python train.py --image_size=32 --crop_scale_min=0.3 --arch="convmixer" --norm="batchnorm" --projector_hidden=1024 --projector_hidden_layers=1 --init="lecun_normal" --optimizer="soap" --precondition_frequency=10 --one_sided=false --warmup_steps=4080
Rows from block 6 of a small self-supervised image encoder, named by matrix and row number. Each number is 128 + 32 x the weight over its row's rms, rounded and kept within 0 to 255. All counts start at 0. Numbers have three digits each. After the name is the row's rms in percent of the matrix's.
After each channel's rows are labels from the 100 images, of 14848, where the channel reaches its highest value: "peak at" is the part of the image that holds the peak. Only what is clearly more common there than usual is listed. The data: aerial photos of the United States (SatlasPretrain).
# pw: pointwise conv (model.blocks.6.pw.weight, 192x192x1x1), inputs 64-127

pw.60 102:146116144134164155106185158124148120083186154111120094152127094086095154185117113093219128182174149193075152145077147173117085156173120126136120081138113000134066176163087119175091107079157133
peak at: centre

pw.140 138:094130107123183092105067016144094106114163181165133124126102168114168152159177124142178115188104052120111145190147122182103113091179126165151115147155077155155112080156129135107148145126144113
peak at: centre

pw.176 105:128133115128157110154108184150112119165209151124123117119119105141120154161130087122123094106100149116135174067106097145118107081184075116170087147130103130114126110129105075138112127140160190
peak at: centre

pw.37 097:111108092153087184126121088109140127109151124078110094232120148212155108102121123126126136067082096123043111142123164171136088130136186140171123118121085176182108153113164168113118112122101188
peak at: top right

pw.85 084:141142100154098111153130108114128117124180120132080125130073144101080150154172206111123195170152100163097081178136151150131000108088171127120128133182095138112149142093144177074143136165175115
peak at: bottom right

pw.66 109:103137168122131127096121100126159090132139167120119107144119145109152173172136094087134154111165122117165132116114147105106134151145107110148132123131116128101131067122109051071036080130161061
peak at: top right

pw.106 099:092202115155099072144067160178118188122174092098172123210031128150138156183161148139124160140086159171106125097119109135117108075187112124166098151163105089167069110080140120124176137111199130
peak at: bottom centre; centre

pw.165 089:122114145173121107154148132135187133172110141149208128008145132089107156174155127177106130121194113186170121163144149181138101139143167163092197148153158170137081134115117123062045100115124117
peak at: top centre

pw.65 092:093114089108179117142126067154147044096084101144216095130102092127153144174069111140157115109065148083124147179168163162096124160117200128102175106106106128155128097169103143120156107126141139
peak at: top right

pw.92 105:133113166165120151094118164132179085152255139112158143138145108107117094099085147108148168113114137172144090114089125066139124121191108156138079120134159125138107157147129121150160141131131131
peak at: centre

pw.157 104:102126109127118051156101134081160109145165122136160144105151141117102095157156151153172125095127085150092129146144113123133132107101118120131144136131101192196117139125135120086117140093135096
peak at: top right

pw.72 124:052116169190180144148071058122100124138038155120110102119099117118136125151147126135119184142081139099088128121100135107160069146084112117095044129136118144106054092114144137152142160140045179
peak at: top right

pw.119 099:121189140158067108149131110139081124189120135138121147020093116159134142105096105115123162114186108128102178137145111140081137131156152092127178088080111145091095131145149131214122036159147121
peak at: bottom right; bottom left

pw.116 079:142134100129080100151133144145113145145095106114120135131138128115131189248222058117107150139121129101121113206104106106148134095084128106176178137146155100140136126122145094106127126119154103
peak at: bottom left

pw.32 078:135120072075109121132136126167045064156168095127104120161099103168129111116133105044145175104159154119051110122139174108141123147162141151098128166046138131114140133186146167106130116126125099
peak at: bottom centre

pw.110 101:065139136111118143144106099122151117119161151134092079124099191165136172144142118135115248143149116155169158088110138154115104166112090087088084092233101163131100108122124152100151108146159093
peak at: centre

pw.43 113:060109094104134137175136118136113178129159125134191152128143115147105111175117214119129114107134139149158043193091121139123125125106156114086115064136135122111145142137152123142092135183124157
peak at: middle left

pw.93 088:084145141139189125142141130145157137159198133106165145111111103143157107185134108087097118141097061168132096120206183095140120154198125137117183147119087121127078144087138148114113073092127189
peak at: centre

pw.131 175:119134129125112127123117095121140136107059108129146133101146138113127143161120110093140139155130174126115138108137128120161131136107124152146127111144137118118158119145143116143122131128121158
peak at: middle left

pw.81 126:033126143117115141129012134173153116119171096151078146123133108128110130146126111140109153093142085140142137138146127124089236108168188120144121112133101137118063136102133255122137117145121123
peak at: middle left

pw.145 099:140130177186122137140087092148108131151039085136181133255094128080120160048140151108118110136142104101100082140164129133089189112050170121085129132124138115128189176087138124125118095159150114
peak at: bottom left

pw.47 102:113119171143111134114151113140136119129198098145108153187146084105108125159132172125107143145163103105140083133146116166078159124238157113114190095159166144113000119122120084087106126156163163
peak at: bottom centre; centre

pw.16 122:105108107122117166129188116087153115112138113142152145096124127126104106126138132088178130106107107111128155121122121142129095131130114121107165067111078159143092115151171110116119207170139119
peak at: top right

pw.10 104:113134122123104128126156145145137118143147144138199107126095099175245130146156100115156145120129104069129112110121115137127228145150172125130152182101165119124110155160143187143120153204095119
peak at: middle left

pw.2 089:055085102115073156117172152116123155134157143104142153138120190155122136125099138121138130214122155125135117222081101121126134110061163131125032130114135103095148115118140103123113173134130095
peak at: bottom left

pw.14 093:121103116122104111164060175054141115172129109148105180104137127131127098156128115112193135120121192120110093106116093113158097101155121118119154084161128115117070139115112081043117077144176095
peak at: centre

pw.50 100:182147119140094108146167140136152112131132112126134124015070121140174156145133144147132114105158071069112112118152138166119000133170130113146177161096158099144152110176127187225138156132100055
peak at: middle right

pw.162 094:087190080103197121126103076094148147176174138078141124205071136114173126154162145136146192172118125064099121064086132144142121116118132122075137175121093126113105147120070152156110119112103197
peak at: bottom centre

pw.98 104:086135080159159117136130120128116147129098084115141133124163161140125144150134125127113135115129126063114038150137136065126108143063119094113164127164118114161092106156143116097075137101129116
peak at: bottom left

pw.48 115:231132103146145127138106151188157118155064144099103156103135084096140131142129084091156105155143100149150102107128120137109035161090117114134142102142154115098134141138108102097138153123167163
peak at: bottom left

pw.147 090:198221157091174141096107123073161147161185102137138163166117100092110106162132131153106156079122195117109074147101135134074170148181132100146159114067155163110094141139118117128161031128111152
peak at: middle left

pw.80 095:094100116147116096101095127154101090172177147119080134150061178118116027162148139111167156148159135112134063057123096094129144120102086084157101095142115121126136075095160093116125118143089140
peak at: top right; top centre

pw.88 154:120134093145140141135132145120108173088063106148133106113104104096117137118104113122105121106100089148080109166130152098114093153115125132137125133102054037121107146151152146136153108135104102
peak at: top right

pw.191 109:098150141125083143151132121148130177112141150129132091132140118121089153153149110125138134154114122168113147191143135130128039122110142150139135119105136177130138135112134184117104130102085140
peak at: top right

pw.154 096:098098074020144072130154139149084144117202133144144142154171121096121130134093121088133070152149120096165118185146160119131117127142091157113140152151143154176091163169105114157105110127116078
peak at: bottom centre

pw.133 142:090155132127143133109112145168081148070095108143117156125128128146133126100138149103178122108219110153157122130107117109064099120143122103095124116117158120146045160125066148116133107124110144
peak at: top centre

pw.78 075:027149122193137171121103163167137138115131121089116080120142125186149151190134125142121154142172106063139140138131131135110147160134087115149160142132085169129099142115094112176133133089103083
peak at: top left

pw.79 105:070098138164119127143139143135154121135137105110148130000143092137143148133123121114127143122125130121125161141146149110110167138095132134148124142140192119147041110156116173000135194127165095
peak at: top centre

pw.167 100:190123120109161047181116129075156107128160133115142085148163137087120120135103142047126129015158127174114127104134125142137124122131168118146189082080104103207100115139158118063139162165142137
peak at: bottom centre

pw.94 144:180162088118123054156120112155136102115082142164164113164112122128107148132108102151162161172092133176166119160096108119156142126109122098146114161092170117038097141203133140143173143112114226
peak at: top left; top right

pw.86 105:078114156148108139128093077122145128171132099135110161039115137119142096109119120164107133137113139140107138159102088154092255127102160118093166085083182161099018109136108178097152138098137129
peak at: top left; middle left

pw.39 097:070117087113109143104109109133085118121161125114109139213127100104145114116147082119113104129098153094128134129098109158108115112188074124115182119153099152173106163163127144195133168118194189
peak at: bottom centre

pw.190 117:132150144105146163137154151170147139131109100135084129136136130129069129137122134074105122084122078103123144149109116155128000135179148115122099128091108075123169123122098104129161165166090107
peak at: middle right

pw.148 109:049145136161175110092124144093110094130083110132107114121124159150114131059119222075086123122112143093154152127144147121168082122122107126150076074118121129139237167092145117101121126128136118
peak at: middle right; bottom right

pw.122 102:099149096109134154122168104141133114067177164116096114091141116116125115147148101128100170120164133110121113149143094135159148125135090102131155122068126125121141140137142066183135141115167147
peak at: middle left

pw.160 092:075115101104130093093129105115108159076134124130147127086173111069111155145122119112123131152103146121136175213152131107096128091103119144083148194080170155149255124119164042116098088150128114
peak at: bottom right; top right

pw.138 081:112201186097197120112123130142185207191196133105147110101095117108103114079143184142121144157187137167159136151135122155064116125177182148119156102062056092141106106132134132081136097085166047
peak at: centre

pw.166 087:093162129123088081109138132149120107171152100136129061125140143164137160092118126090173110087174140118131133112125142193123052110179131116164122130172117090167045132134089152086068096139173147
peak at: bottom centre

pw.13 072:135121142152180106094170139142129139082185170133057143135122112150118141198072131156151095116114120178137127104132154177089106165147069165113115125177093164088112128097141077149112093108198113
peak at: bottom centre; centre

pw.135 091:067133143122091105117155195161144139109192112094099089249123123099146120177152157109145146118122092126158132150158126125083159144132149145133148131153128080168157160115131081108098123100144179
peak at: bottom centre

pw.40 073:098151072143146134173095200143120097144125193175175143131202115131137152108125172092087124136041103152097141117202162103170098138200054094137097108127116151110168126148155117087035120086074172
peak at: centre; top centre

pw.153 076:132133111129107119114136093084093123118213199133169167247155130135131141135146153108102121121123119104068134126134103078143132127134094151126026180159184175053077094085159134120161190148127148
peak at: bottom centre

pw.67 085:143137113113138049135067136126174126132130150124113146129187116134158152153113116118145125114170152093131114136127110195161104106165048095138151117112183206153056164109133133104092086107118121
peak at: centre

pw.127 083:125157151120107146105109145136106157130154172131117116092081135122145173166121093146128131136117133109137126128131141181142121124092103126090104147172142178102083128157067076094134104146142177
peak at: top left

pw.102 115:188142164125119120096131223146143128144079170126164080139129111136150108124101040127128082135173096079115140095156174076089214135120141150104065120112156116112085131143148125114142089135192121
peak at: middle left

pw.123 086:087168122070040118107079128118116141104173138116154170160066085089104087147106123122146098170116158155171167162142113138067110108188140177122077132015119122138094146195142161107131129197140163
peak at: centre; bottom centre

pw.35 109:088122148114114125108123101134164120111147104175152129142160114174190139130121148129159108140130142143114132146159123138117188125161114134153107169084156168105101121152138068101123122180154100
peak at: middle left